{"arch": "transformer_decoder", "model": "autoregressive pixel model", "dataset": "photos with spoken descriptions (Open Images, Localized Narratives)", "train_examples": 101725, "image_size": 16, "horizontal_flip": true, "levels_per_channel": 8, "vocab_size": 513, "width": 256, "layers": 8, "norm": "layernorm", "norm_position": "sandwich", "hidden_act": "swiglu", "mlp_ratio": 3, "head_dim": 32, "fused_qkv": true, "bias": "none", "qk_norm": true, "parallel_block": false, "inner_norm": false, "drop_path": 0.15, "positions": "rope", "tie_word_embeddings": true, "init": "trunc_normal_002", "optimizer": "adamw", "learning_rate": 0.00094, "beta1": 0.95, "beta2": 0.999, "eps": 1e-08, "cautious_weight_decay": true, "max_steps": 8100, "batch_size": 128, "epochs": 10.2, "lr_schedule": "linear", "final_lr_fraction": 0.05, "warmup_steps": 240, "weight_decay": 0.2}
Rows from block 4 of a small autoregressive pixel model, named by matrix and row number. Rows with one number belong to one neuron. Each number is 128 + 24 x the weight over its row's rms, rounded and kept within 0 to 255. All counts start at 0. Numbers have three digits each.
After each neuron's rows are labels from the 100 images, of 14976, where the neuron reaches its largest size: "strongest on" is what is common among them. Only what is clearly more common there than usual is listed. The data: photos with spoken descriptions (Open Images, Localized Narratives).
# gate: MLP gate (model.blocks.4.mlp.gate.weight, 768x256), inputs 128-255
# fc1: MLP up (model.blocks.4.mlp.fc1.weight, 768x256), inputs 128-255
# fc2: MLP down (model.blocks.4.mlp.fc2.weight, 256x768, transposed), outputs 128-255

gate.246:131122110133137144108180124086122145115160115093125171127094093125140142092096117084143110136103127117101093119112132089125090107142134102136129107135151116143167142123095092134098144131143139099171125138159133129158107185073107136093113138086161124133077131146123094155107128142106113099138132126158134135118145110160117138130127166108102144142148120092137110147106146105142064139126
fc1.246:181118107148120121105102111151124154123147131125130147103178106170153140131144215112119155122150162094123106130123144101136153118123122151143138116130188125129120144135153100076116137107136067123144118127123168151134125114107120129088131136134173097167115109136137150090092107112111168109117160120096136168114186109088093144109111127103175140112125134095114133098150181132140156136104
fc2.246:119137125128140136128139150110103141128135140153135084097100135119138087114070134121125157095114156118169148156108149132076138099137167072135126144121133130141122118117177131144126106117085147121148078113091132154148122135147146111130120149106177136103116161105102107161108135166094106109139139134172125152110153138111110147115146136158077137122120103132108125188178141119143092080141
strongest on: text has "trees"; text has "grass"; text has "plants"

gate.114:127159135141115134166135133106111112146081145118157144107099076126132163116148124173112187098092151129121141112129074132119113142123151097128104158148143134111136130157094148093090083161149096092172104134148118177135114167087116121103121118112129130142082123138154148117114097101135148123164152148131128119124128141146119106058128113166121143164117155161147148146170123131119131168151
fc1.114:121125141104166127128129092141142161107138148111141126118131149121124130124140128106128100133149184117120100114108141151116203133099137154156108159114188128107168157115158127133110131112134135128141098155107144180127152136133141113171144142154116132082119197126131107114115114144146138100166109129136141096088153128121116090102100066135134135108140091096112144143139147167153147143131
fc2.114:147156118128164127116145162103091112122197109140170147111126060153122100156119161104133188098120091135123148108145111139115149101157145123146170142120104138149158121114125124135092093146121107117155083090151108118159146136075113131116110131106129160134144117136141156142104147104143141135107156156133152118147127145123130128099079145144091157123117155151154131138206072131117139164094
strongest on: text has "holding"; text has "wearing"; text has "man"; text has "white"

gate.141:121141094112171105110162128122123155179125143177174136143102160166089087124155122111109123095154138142105115106106116127125143122137123131070172127143115097123151114127132131058128136160159090108149111140114118138126145121146076124100142108147182161116074119137138113131164136137142146123157116119136150077162164098123148145146134150109163139125119123129107116126093131147136100139151
fc1.141:055149150119125114155130160113154122084123135147136138200117123143141120129158141115134099115135108154103167090134089115087169127137129140118116116112123160122123126143103148113109089141073128059105155146108092129108075124140177150122110120129098146121147164128124129127189146125095088124130154100123127100121146124152150120107129127174100143093137164133150112146133112167143148115111
fc2.141:089127168129126131123118177115136089144131119163099129157161102095173172125122116134068127142114165117101116129144188131119109103124096075113102138120138154144070131153154087037113155108100152106120129128119109124127151145104092156104140093087106077151141142136127064128113081147124121145121165104140156122108145128112171173098094116109121146099132116138151124096131138131128065091127
strongest on: text has "flowers"; text has "plants"

gate.707:081119140108145126126125131166113149119124148081108102089131128139123142131129071130126072118111096119100134137128156158162199116139133120133132127117168148155120133122137120129122129119115152151121109109115134153155144123115176106117130102131103109178117150126128166117078145166155185161146140116144137143110146111094093084154124119091102126118128105090134151108130119125158092161110
fc1.707:135092154167097106118152125153095108112116128169128062119115107130155134154122141111130129114132133093110122149140101119096134148093172088059152135124146119109116143143129143119125159105112068170120118164107086150105148140142135111086125080131112120079167123127162125097125130130088143133131136148115133146128127141120159149139100124134133135189103143166129098124086111156130112098150
fc2.707:139139116118103090090189052117103143118087137095146128115149134134121149113138125126124173147145156141156103131129134107093165102169112136170166102163111105122168114124113137153142122087141097139114167148127124161163104148142084132118138150123118134111128129124126109129119119138165108165073147149122118158129115167151179115145156098149110101152146119155128150150091126119132112115165
strongest on: text has "sky"; text has "water"

gate.131:122166124122121113136130119095071138155061176156141109150159109125152154112116114124108100121119139151177166093115115135138122160134131126153142132160122160128121181161146178145121117087069120108130125114110135160115080156093087114118130118130080137143185136127156166106133094110138125131108106104127100172158102104137117096152104127162102109107153121107144181131127139098133124105122
fc1.131:134130162129125156163136136120110149156168099128132075193109130117130103131108146122156109113120100147118151150121178104119110109133098144131162157147131098143150146104133121124129154137104138147150141101147182172080103123152103086133174158109168167122110100090121149124154154132122136135149135130122137135140134125104178149163128138066144122147130171170124130107136143141153170123098
fc2.131:137103150131096120126145127121160124154122140139131147144139114073124149113104095156088138136105163110156106167108157122101131120110071124145099069130156162112084110142122099107166151100093140127102131174136162082110162139190120166131133123136153113110078140119128053140135092125103121109174172117146117126147103137102118164115137165137135148141134117149133120083111137119181122113145
strongest on: text has "white"; text has "black"

gate.316:133110143117100143138125108135169158125123126133135132101134117166143092133145134115098133131143111076125126155122109106159122127149125123137124149127188165145177134094159162076120152130143139101191132148155133127166139153103147111120152141145100136150130096147117176095122111129145143172092159141155125169147145131148133128131134123119145111172100106133139127092115129125091105110114
fc1.316:136158082154156076132162081111157114166096105142099103180126132169120125070120150155124070144117144151106107133132107118163157102137117170112110108089122145067122139182125117149113167152126155131154132143102130157143105136126139138116134159116122149137121143138153124120148167071107084146134122127111162118116108131137129098164131152090108116117138154175116148156126158138143110100132
fc2.316:093129142127123153133146167117137124166118142150172139104134127109140138124140105163113174121108085131124155132151126114144180105149109077139161086106092155125125083099112096113130125123143149110146127111104130105082130139133090127144134151144138127141141129131092095138149158116159093183106121122181133140149116126181122141073136155099120133126121128106102093132157115094142093157120
strongest on: text has "trees"; text has "sky"

gate.203:120105169127125101118075083123144156098148120132135116112187072144113127150109103152119172125152118105139113102120093147137168096093094111194162147132170143172118136126093174176115116117136147129160110138175127160132154141113138152118136133142166111143166108127164105060095123142163121129162105149100137156136139122119103111128078098126145151131117113118122120119125133108129141133096
fc1.203:130115114142145112112157073087147120154089156140085165132183100165101128125161118123133113137103101102140103102116098103136136089144125105160127113146151147129120161124126117149108116099133167145107140139102105110111185140109119153098072138114151148171138140119146122125130131101140175124173097147115155151099128125169103114140135155108161132096148143101128151164139138136118131131131
fc2.203:137121105144167153144156157134117098153161106129106131058119118116145138114125118153135167114116170154097117130111120125092142128173172091148119147113126089122169114142166167159118118104132102075129154123116178139100129115058126109108106100118152159103161111125098158167158143129123107109098176105128114093131099152114160130121161109158124121134131119158125109109127136151094082142109
strongest on: text has "grass"

gate.248:153130153124128136129123142153078090123136116118145128164148133091110127171167087142160132116132145091134162133151097134139137187097105134124108102117119130148115095136162172162132193160093142097135132065163123132122125111110128132146084133117122121156132107106098173103134134118090135128125115133111114184147128139102141083134089090170110132129075093138121140160125144140173123087130
fc1.248:124114152115098118159100104148130149114113129127125121133154106162137163118104137090085125104138122147124127121104136122118147144180109095091119161127089121109114091139091149150106102137106149153122130157062141115098158164107134143178124108123145096095174120113153121200131105129120072120142144108163164098133134142131104117143138112110138145093151133150122135134141112160098152100123
fc2.248:139139107101111104155112130128106153130122158134150102112123093087142146120126146126113117166147133149106130158112114145084109091115145126121136086107141137152157110094177098131115072154150132097112145159153103150131109140203107134169133147118147096104099131127100108124118111113150143128115110142149118153172136122156152114084102133144112157116148130127101185121128129127110166143138
strongest on: text has "trees"

gate.13:117086140152070117137126101180136093129097151122139146083174138166117136153192125109141175146093139095123113128110140147100114124123145130138095107148151143153131150060091164113125141128147121143121101099185123116111130144107179126104091118113136127148126132152132150124121113119128136134096107114130096149097146126112157126131148143163154084128127141099143114133126100136159136139149
fc1.13:115100156099159115143135135119123169127127110139100117156110157141059122134159133152144135127154127087108094156124129104131157142136160127135113124131087142135123106122146095135132128122119146096127132110145171123181115124139156102139121108064111119134159171075108131152142144096100128136155152092169106154148134079108153145140138129066111125156114135123132100128089083127120093096100
fc2.13:137140138148132129118121121129136117180123149148153127146121093056137090125146110132124155134139174146107165149110092144189124139142132118151149127127107084094150096138123102179115144123108137139156134140168095106105110106139141126096113132132104128116098192141152120142154074112139152116166147179082116126144088124113115136163129108130160088116138112138091144130134122145174127165151
strongest on: text has "sky"

gate.67:111126137109186149112126155136071140124112088137103172140123125127104116133130140087165112150152118097121094135129149147103159171120145133132150110111137146158164153106151139152127133138117205128091127114141129140154131141161094111100120132153113155169102153119039125125148083095137121140101066112112121105129158124112080130134153114170159112100112155115121130154157136160126126110111
fc1.67:160143130111128135136116142118120107180146111055135155080128145079117097155126139096100091121119152134155143151147122082119127133142165142168170124117095152190121126163107109148135177129108132149124146132123128106123130073123108157158133135142149140117114131098135190130124129120142128145150107123082130140099129128124107137117105132123114159180122120131121126126115114133133161136096
fc2.67:101103132149125095185129099143176129124137136157062160137117112147161143148114125152104159124134145142135133103134144094094153187122132177090097133153083104145120103162117115131128104177144113118123151114124144130136118102205106145115159110176139124120155136120106159127154113095104125111165149117121104135097078078124128139125143116145145119106134113115143119109167127164097127102141
strongest on: text has "sky"; text has "trees"; text has "buildings"

gate.675:153119116117104149104135167113059145122154144105075122145134142120139137143133116102145122148159119114112137124153120159099126126109125114127156119118124082164179094128178169176113137093133151130127128120142112139113131109174145172139133104074139128131122191132147119123147116146180132125140134122108115090126171151100142147105147053155128164130099114122123134111113149112201144092118
fc1.675:165103105106067108143127112089083137161124123111110152090110137182147123163114162163120119154108140147119108158179136138163178126154116106132156181112161126147147174104120152141117133120142146094129131087113175115130125116134123170140149160119133125127084132122154142110116160161126120154150113148104129103098129093122127123142126116164178121139123135132124137098101133095150126141136
fc2.675:098137130158152153142136125115175148163149114101120091104168157133118117146094127116137124118135135116099129101116104097154129191100100146115127152137082087144184126132163103154134101125107119145124108091081087159074107091126127131165103144127143106123148146111182152166156137130131133114108133149175182182075125111099135127131115133111098164120103131115126157110132129082122120139124
strongest on: text has "trees"; text has "sky"; text has "grass"

gate.121:141131121127131134120064146156108157142134150138138157123120104113097108126119126121119142137144130144156103131113156161161149144143093111152124161148134144131106117138122124149104133127084168138177154129139144146163083153129122170153138174126148125167109127142141126111097115172120150124136160154111139132108132105105100118158066131084138134102146116134107130119163129068132120110123
fc1.121:139083080120169117110221156095122142096122093137128197089109126146133174108137115088124116137119143092136141135090148111140125130131136137150136114149127054087122110135104154134114103134164101143123120135137142108114103122099112143106095132157134105093111137138098124129112125097104154133140151105106125142101148139127109192123133147115148096151138116185119090108106163132106103152072
fc2.121:102159104115126108147129117152127109140132121110136095128091111120175140135138163147138115130094212109126171155119128096165088115136185155126117111148112100103137114168137086123121108070086134127110127127156107122159114139187129128152154123115139134091133151120085128126121126138111131116119143141126106154136160126165145129160131086140158113183139112120122131139126150125187118136127
strongest on: text has "plants"

gate.562:106120128142149127088131111153111138149103119150167125074147090118136134135126131108140155127118171105102134097140105157156090083123112108160172152179154102130116133117100149097131142126127148130129107115134143144164121140095079126091154100123120135117097165146166101147150048111109126143120116097126110087138154139117125155139120104171142109068141134159088111141166137138124101145120
fc1.562:144114175101120131104130135163163182157153142146136080139166099112105105124132149168096112132126153196145126117141145169151122112125100102170115138111135103127107142121118175126134152087106172172087123097124174120128091131093132162139124193140113126137188128115110127128121167163140147154130121137165081128149112135129122153182149132097145115143140121122108136103162100139135147122119
fc2.562:089147135128130136120112142117127126096169129156163159120148105105138132143155124101149126113124102143104158119120154144127145136064130124162122166157095117178076137112127181172139123102108168159118173122106106120143145136088112100082115139107114140115126102139164125137132120138110113116130119149157132156138138102136120098129117115121117133141143162163132128126121120101122102141102
strongest on: text has "sky"

gate.751:151111126146120109147107090115102118153096158153099100130126111116141132095117128175083144117077084112109103127158119101113176126112127133093145131100160111129096153109136117153124171137149110158118151139145120149129133117114125126169188074110102159137118137149121117144151102148134182141124176114092169126155137100077115111155116089134123086131112119129136157133117088151122168126117
fc1.751:108088123165103148105120127140123130137122135178137163126174100125149113141144153147132133110103126147089100113149107152131130088161100124134126103138123111156114147144130103092118141105115112127147135150152159126171117084140142113098138173148134147108088197123102098120135144124120172125133089105095121119127131182128135121037151139137130143119125127147110114087126156126147102139114
fc2.751:170128110105120154156133219132161120110120145147120175171115153114116137141148142122156102137125132106094118153129110130126139139188133093163118074157129122103090130112130118100112100113145114132131128139124203139077201113073129124137160116161161147136191133123105079105154130109129102104148131082138130135134127122151125074117142172139132142187130117095087111118115155183115096147107
strongest on: text has "white"

gate.703:136156090143142099132113105120092116139138130114116143113135118140109144130158099114138164099105141130105139129127131129123145166137137137114145104145141138127128152166110136135115158107138104117170106148089147142125143114092148113095122123113149056121137142135109131129127136110121097113119122108158120129160139117130066155135081112128110123117133133138094168163122165153146126102101
fc1.703:152126068136161129121144126121119143115132141119134176114116097153155085164144119125111162084155098085115153151109123131124146163119129126116140107126110109146137098114142155130126159112101107147133108117145153106123127130111147119123144150115157125143116133165141138107137143108129082127185144116157129170132121165139111128118164136091122129178113107123133132156138124104125135116104
fc2.703:133145117144163121129135150128143142129102156133116161135167172137112108141119116108082136109119128147182121073117129111131141121112139114116095121162099127119145151133067172128105147114085148094157138167107125078144131122143141144125176143171152103156137152173111156125140166113121093157133117151160098146115122128115098138134125129142136105174135101150119100123121127140125087100130
strongest on: text has "trees"; text has "grass"; text has "plants"

gate.364:164132122128151117180066111162144106126141155101155137119144096152095126173143148125095204112135133122134113111110113135152142138059082125134139158139133147144117138127087119134091126153100115124162137111173133150131146178112141121119133164167148085129097121170148140065125113125151141143193059146111120181103137125134114128116109122149112139144097147089107123121137168125132146166124
fc1.364:146103072109137119154130110090132146158125152087119183128143104183118112152150114078110136138123119098127130123128087093157105123123123131111134118139121139158118163072066104130119150147127099105145142132146129152101179141133136163120118151117168108168144126124132134116147129138145160156143112081165153186112176116109120109143160091141139163151149129089092125150136100158115133119113
fc2.364:120114119129090144121169171098120163105123113114119092166076113123174110103080135146159094132111124162137130145119128118093103150162154083126105155131117098119134090160182135126125126136152122125128099162155119120143082102089106096143143094114153142127126123128150148162142152135124122147127161158144084074150092128099135135136126184110108115148165162158130126137140091135124073120122
strongest on: text has "flowers"

gate.633:103162140097115079147125087140115107168110142157146113126103117110128126126134128149127195101113170157100137084116147107128162123156122118122142146120148155159129130145113107129159129244112149145145107144098087118177108101077137162171130063164142130156113127131174142132147113165123123115144138175138139143106141158136156136107118156143092106101139119112124118130111151105132170119106
fc1.633:062091167160091100120146130117131097193095131141146113123173173115119085120074095114147143123136112131138139123121159151112096115138140126143158084164105136123092133132088141114145124144137122133132119144176173138086111067140153147113114123135108128130193133097105116106080109143127092147112102115142157098106127140113123103108167124144106097075085107110139125163110165113133121139093
fc2.633:090094108134126141139118125131151086121149096115149142157064100157105114145131129098111133164135108125150153143132125122084131146063093190159131098158137120130128086185128185082158153140128111130152193110163135147132125120175122139125116181117139121101131094085096127124103108117116118094139110077098135126164156094141118171081101111132119083133106142139096123144141136131139116162113
strongest on: text has "white"; text has "black"

gate.218:132145151131124150132100159124078118104138107116157100125092130101111168111131163139136166115132124156127138128171130133092118114143099122096103167110139115100119102106165182144126094112131131141146137159150172132162076175132125090126116170126206155109079095133113179128115126140152119126125140133114125159086153145108139147084121140109134106161113136165157151097140086109135104165122
fc1.218:108122127153136119105105113142104111139157139124150155112165116135130119118133129135085071138108085087146147155132141123143112157153098102125126131131144175113049132137078134125122124106120141117093145099117169148119141112122148133142158165103091107151133129116116121135105140143124075148133144086132161116115167109135130102132151127178187103104132146123098125139104151160089116117065
fc2.218:159110143125083111145119107106153184124126133101125144140125112142155107169131131102120153087133155157142174067105116143131137106135127103143089088099136106150151113157128122097155135167129116115107105146200119152129126124187118163117100153212137146117121153116109079095152103124137121123143126171122109139154128142142137104117125087095119160163147138118123156090123119133177178086160
strongest on: text has "holding"

gate.261:115085123152141169175146151121163150097146104119114159109141142138118147130099140093162117119137086134146107151113153145113072099159115130104137095111119127141157122122120095117142178158130136189121134108124144118100141113150104121138136145139101104153124149154148155140120116152134164134146098139139135119139091126127117103168166118144153129106192148125181149139112115124107163108116
fc1.261:111121115140144119122131182102142162127131101145118121172156142135105141117089152141145127100130117165151101165133125169128104091151095136115152099115139145146134090134103122102129128174157122124167154108106134127090140116165110119130095183130115098166103104143154132182125145132140155133147134124183132124158100113172118130148182160142116122085179171130158153136117104100078135108117
fc2.261:140123125138159165125117132130095109113181074123139144117122104144116057148128183100141122106121096137143162085150144114150118133113183125149151137122087097100132099138185155128128092110136131126129108090155125126141161146047106106118115113124117143144126127147107191115163143145131138138125151127138123099153126134102128097131097096114106151094068132127162133131171117132101148186134
strongest on: text has "grass"; text has "plants"

gate.408:104113138104167107120173128156111135154123157118115197143112116108103129134143103166137119150142108111145166127163139167152109149098109114147153126148104126131137177057098125117108143113146171158113125130087101109163197128121138129139147114145130127161135119106102113125134138117121134152134115111180113134109159127093105105162102106139114108129118114147116101118170124126162142130103
fc1.408:066153133151146154121148156129169161109091122114147096123106098130113121137127121102136141174102159098133135141096125133131167073159123126111085103105122193160154110125132129150115095181163141090133163153141144110123155136130163110111110158150151128123093141121162070115130146170119144147108147147109099121102149118155173138084076152097119154155119102134170126109115150126142127133115
fc2.408:107134098149113069127080159111093137113148102113171139145127181144147135120134126127146161100128143137098090099140115146111091138130131136134119129100173113149107127132165122141130126154134142124135149144111127090107141144140126130117105145143173136123120125139083136118104164139157124092117178119099130159129153121139143118138129128126137141156123097115120117111147161096141114166116
strongest on: text has "white"; text has "black"

gate.397:123130139163077147140135142107136109091121160141134133121153126117125123121102109115146163120139099127127085130091164115139148099097118138133131097121135141100129122110120135156101126074118156105158127109135131141128159135091126121094101117058114109157157147141185100169105110173139184099123147118127117151127151129125096137156156099138134168157124135152107163127153141140103120103161
fc1.397:122135169148135092119114182136122163102102116112089087119108119106144165126092123175125151097143091115117142133159080145132129143141139123124106154126146099106163107121165155159109104133147115122129093135135137145112178162177108131114119106128099162116046108119109117129122114162123103124143148125087139082145143154123130117126131120168126127123132128117159135108128148131128133175103
fc2.397:169114131154131121149110144158098092124161120139156096133148144148156164132154132147162149129151083150127153128152114159107118101100125160112089104093128128145114167147149087099118109155136133123105112126119119119112122150182085158138127157139112144113099129105130157116164148142145100168095119121120115123130171143094129158100163200157098120138139115101135123122101088159128170165155
strongest on: text has "grass"

gate.489:165126147108134122131138108076135112156171163096088154115155134155132129119117157109177110156154086140140145132135135132118164131132068122117151131109152117126153101129136131091116144136118083128154103159089116135100147135116114196097153135156122118141096096185098118093146136143114130140127121144165153107127148142139135125162163157134151083078145193153138123132117110116108123088152
fc1.489:142117148146133115133133140138135080131099167134138130140135135104136173121149127126105098154112130156112162123107131150129079133107126111106111097153143069136099126177116100147095161188082114118141144118133117127100072138127121100116098111108136142080084144128149132146128133174113153112057134090109118103120099117109137158111154111127124132147126136162160118137147140136159144145136
fc2.489:107135087158066132151097058133069110121133123120145110197140132141151156089182155159155141135141104115132115148134132150080160165114147137106134102120148137114133141157136120124142139141099177101145127182099149134131186105143109117098166152131162115111118120106099118097074106112159113126140114104116151131167129156134111180146111130123116139130150116160140139098137105136132155099158
strongest on: text has "plants"

gate.677:126153131111121104092137118166093145096067140116094170112157121071162113116141107142122123153085132125154181135111127174119146128094169143153127178156167127124138085145111160141156099112089138115108131124141113169119132130054149146128102128056134120135122155162131131118160154109128116135116123122146117135141106110159120121112108093184116116157139101124108154152136137152123124120154
fc1.677:110162147174112116155136143102131150151159117146154146126104128174133117127137120091128137096132138122094093121106161166100103126126125154134101099134107100152121092152098131124170131133141132127160156210117140145111138101140141192108155115168111131168123090152111082104106122155138102159138130134133129073090091161144124128099131115116142136086121132135116121112144108119076101134104
fc2.677:101136141155121129122116121165146110134134094163152125119094135085108099146130133152130184132135137131116042164164163100115125084120136137085078130127085151119067164103119147066113143168167156124115163149127160127106129135121147106105128096183121127115096119105112104129116132113096164117146144097134118150143078107126133121095111186128176128126123129141109107114172121149133111137165
strongest on: text has "white"; text has "black"

gate.617:116118125165105129149122103127098123131110124111155149147155104102108078128112121121141106128155123100127093135132143124093093148124141164106109128147187124141099159110143147090133152150121153183103112117097097124136144114125095104118117120150139120153128146119095144140175115144096136140110124141086133160102159144110102131155124132142106111166100136131149153108139100132154130144146
fc1.617:151114130129078125121114128097109087107162123127117129056143102110109132161137108137143133157152139117141123128124137158121144119118141148128157162144124099098120130104135192123128126094127108122104103125151125113111120147136139179128150126085126123106145170149174090142116105160071107159101103125148132119168131098124132121092109096123117079092123149157120150110083132109143125107167
fc2.617:119145127116139101084129146102131159179062141152097120141176126112101122094144159142100174141128144124142125142148151145118142127144132130148135131126106092124134156137096080129132120114119118099120090153126101106120175118105073149117101117111154098125127112131109112114091120140133095141136127113127117130074077094147121121170120097118106144092147113150164110169076192113121137091116
strongest on: text has "sky"

gate.660:099156137072143138128107133121150113127123154111104128120166141143134124099111118121121114141137133139083140141126117134161170113106116118164140164140168149142142118085143145086168145093107105096142125128166081155167154117102124138143116144153118103113115127178153116094155115162147146179097103140179125134147138128134107130106131085147154078100103105128126178090139129091161104100134
fc1.660:155158163135119074140146159156207141150111119138111141120144093178170108121123132107127108106147138163127124138143146173116169117162119119145102168116101101158132106137136128121097103066112105150102096117116149157101123113134116138126178147130082085128173149128133111118126115128137095134183115135155144096122138126118119116197134100092112134105156151125133154119139148136106092141162
fc2.660:137092139111147125143119116117164073127110130131121154091156160111111118103113120114140101153126123150117115138133137104131118151130081113119159081130110143132162109152088116176091139148157124123160109130095122125129130129165131146171101115097142136112130161145095104143118141151107126124120166143172135124101124135163110069135140173187121174134100104116127067172082136079143128099157
strongest on: text has "sky"

gate.367:094155133100135109136115139159124126140104142152111135147160122149099109142109156125145104105164138109140099113095116117151157123096120124161135099120115128132185106110131111137136146138111146085092085098127118109141197128117106154154084143105141123119175134186175133093097146137132147138118137139171144130115137133130099102092118127140136126183122120063107127166138146105108125074141
fc1.367:142172149083155119144105137187143156161143128122117119120123087143103158162133159124135157136139148134129100141140147141118117089141124125129104147117129101140128126126155085137139089141138160113090070097119108142121140109115115110125161127135117079131118124144147145140080093068137144096175114145178135126110110124069085146124094132107129152138143119090115158146112163106115132117133
fc2.367:133122116139164153127079122147156091112140140177119142154112125152148127133136118165198103114098162136130112076113102104148122154116159152093113127130118136106096095111152082126117111090121150138119087111125139202077115126132097147108127130120096106081138104153141181120114127033130136085146104149166141083152113119104105142180101143161133147169182137138133102090133162158129165128132
strongest on: text has "trees"

gate.154:162130137104151155126115139132130149121149118119126162114109124143112101129132127152130118120164128122104108129100131125168135102158101136114124121115131150174086124056147142112115077144068122116152124115151111144172076146122140101111191150126187151134073151125148141079130158154128155127171106123118127142103158111134161111118087143135165131150140156155116108115138134114120106129134
fc1.154:135140160130159123131151118139143144118145116139096152164119172130123113122156088162160130125160122129124148158152128165193115104142136167130151162109091159137143132090090147149139089142092141116091108125127164129117142118098077153123120093153106159164140153148148120124159134126139150114109123190154126128137114136143085107170081116139162083156090158161086135121121124110121077106127
fc2.154:112090136076151149106103122149099140124123093179123172152122157141116114099169099100140077088162141147123132128116126066110123149126158149138114193090062118125134120133125169136099082142103151107166100129116114121176150124144142104124158127149134147127113119139137159108128142181154175125174139107115134107115142152117118149129143156111142128085104101148149120151144121106128088143123
strongest on: text has "plants"

gate.702:164163124117123145136100135154136130102137148133124084082202077129108131121123098150109104158128118105141127135114115133111129170114144161113121139164122145135106133126127139109106124112129150136147149162106099138135139139141131169130147129136116101147112172169125149122115137134139114115133094102118138121143128134141077089099082182127162156100140136123173077154147127129120129180128
fc1.702:134145119140078111153113126136098121152107108126105160113094152136136141120136150136162115133142177135151140143142136112115100102139127145119128105105117139094136132155155163146147167160133127123130101120082142110137129116117157126106148132088127127085184120089126143182198125143108099151135105098085094129104124148176121171190172119128096118126153136156138107155110119117077101108151
fc2.702:141159140143099113154160134180115146148117125134103090120127143140109151137154153134123179133129145080173145167122121101122169093140120115139067115111113154158151174140096182108106124048112097119127150125147114134165087147148146169099070151137121120136110135121130099127118088143080099178110106137100142132136166155115130086103096122136125117124112120099105132122103128122168158107170
strongest on: text has "grass"

gate.23:137142160122092115147130134141142179128132118145180102108108106145158160107118144115120114124168152102102097122102142115103138079137138121173138117183148112120131087143125141106123133101157099108143127168115160130146116158129111089104158120143115136138056127143190107081126142153130120133181122108146103087164153107149118158085127117094113166114141122136123137099094153135134103126100
fc1.23:157146142143138153157114107099128124156126137124155112094132108162110093155141104147129099157135133107157153125133141132114076142146144107144129098111107140138155119148134160184140118110099124162083145132196141173181116133132127123155164126112129126124101197125128161150188127087135121122138144106124145151144098109093108149096140136148127124122102130062129147108150152129157112148105
fc2.23:123094110157110177081140124130111086135072145138124117123132178153118112116155138143155130126121145119112135127096109086104124086121160143148124087107169116124118079142125085203120111127152074137147133154091101123162154135160129097130150135111154154121129145124132085152145132145128105111119126137137145175140167130145138137118177099159123124091064099130119173162120132125146100078116
strongest on: text has "sky"

gate.741:168107113108092102122126160103122146119113126125120157141156120135161171079173095164130120169138143151141103117104125139146145123148100111179159150131143131138113080133122117138135109132125130135170118159164118148115152116085111150121115138142158162183110136187139129130130168145144156106113136160134131141134133125088110134096112134096109074147148128175089103129134156103114137109108
fc1.741:183117079132119111094121140130141124175121127148125138172148092142138164101131114143136172138100113100150069116134117131119185117167067134158120164104145131129139094149149171142107144137124163093142116139138135161118125115121096132086120171181141123162102151151152127153122099151146172124164107094096097113166152127098130106168108135157156109119135124170111151120159138092152146135096
fc2.741:145131101120127078159120141132133133096129137169082129120134085120127135130172128120171044126105129181125157098125111123164126133075162111113179071105107114151118097109129093173169147093160155153136122105174111159103094086096164120127151131091146123152169135120144187123114158104123157131112147157127167133132117110152124147173122102087133122137137130119142144111120143164124111164146
strongest on: text has "plants"

gate.47:141115130130154105135092191121157148200142125105151137133093093149126123139144125106109151149159113108098125132131161121079164108151116139106143113123099122129134097153160134124114140133136128104128152150133131081162127108159107182112125135158123111104107114144146162129126127142129147122094138104139132115183148102103135148172181107143127120094134119145143197122151131099141141106102
fc1.47:103102120094139203104149126100121125109145096136146127129066134128120133126146152128122133092099135132137149131131116124097141175104176118127136150151130120108154116158124089092119130129146148126141173122147134131097118139151128075127145141126109161110119084144124129131111114130105116157125132197163099112133150125160181136082137160091062139150145118133125119114144137121112121132114
fc2.47:102142141122128144107167135119042105155166112102164122058153124094145106142146142104187088145149117157140151084130118119169112146114148092097129156090132126107164131142145162162131095090143080097163142098113140127134132123123124156130134112113129136097139099129097118106140135108114116118154108116157127141120129116137116120138118095091107164099138139110141143140140110135106144163139
strongest on: text has "grass"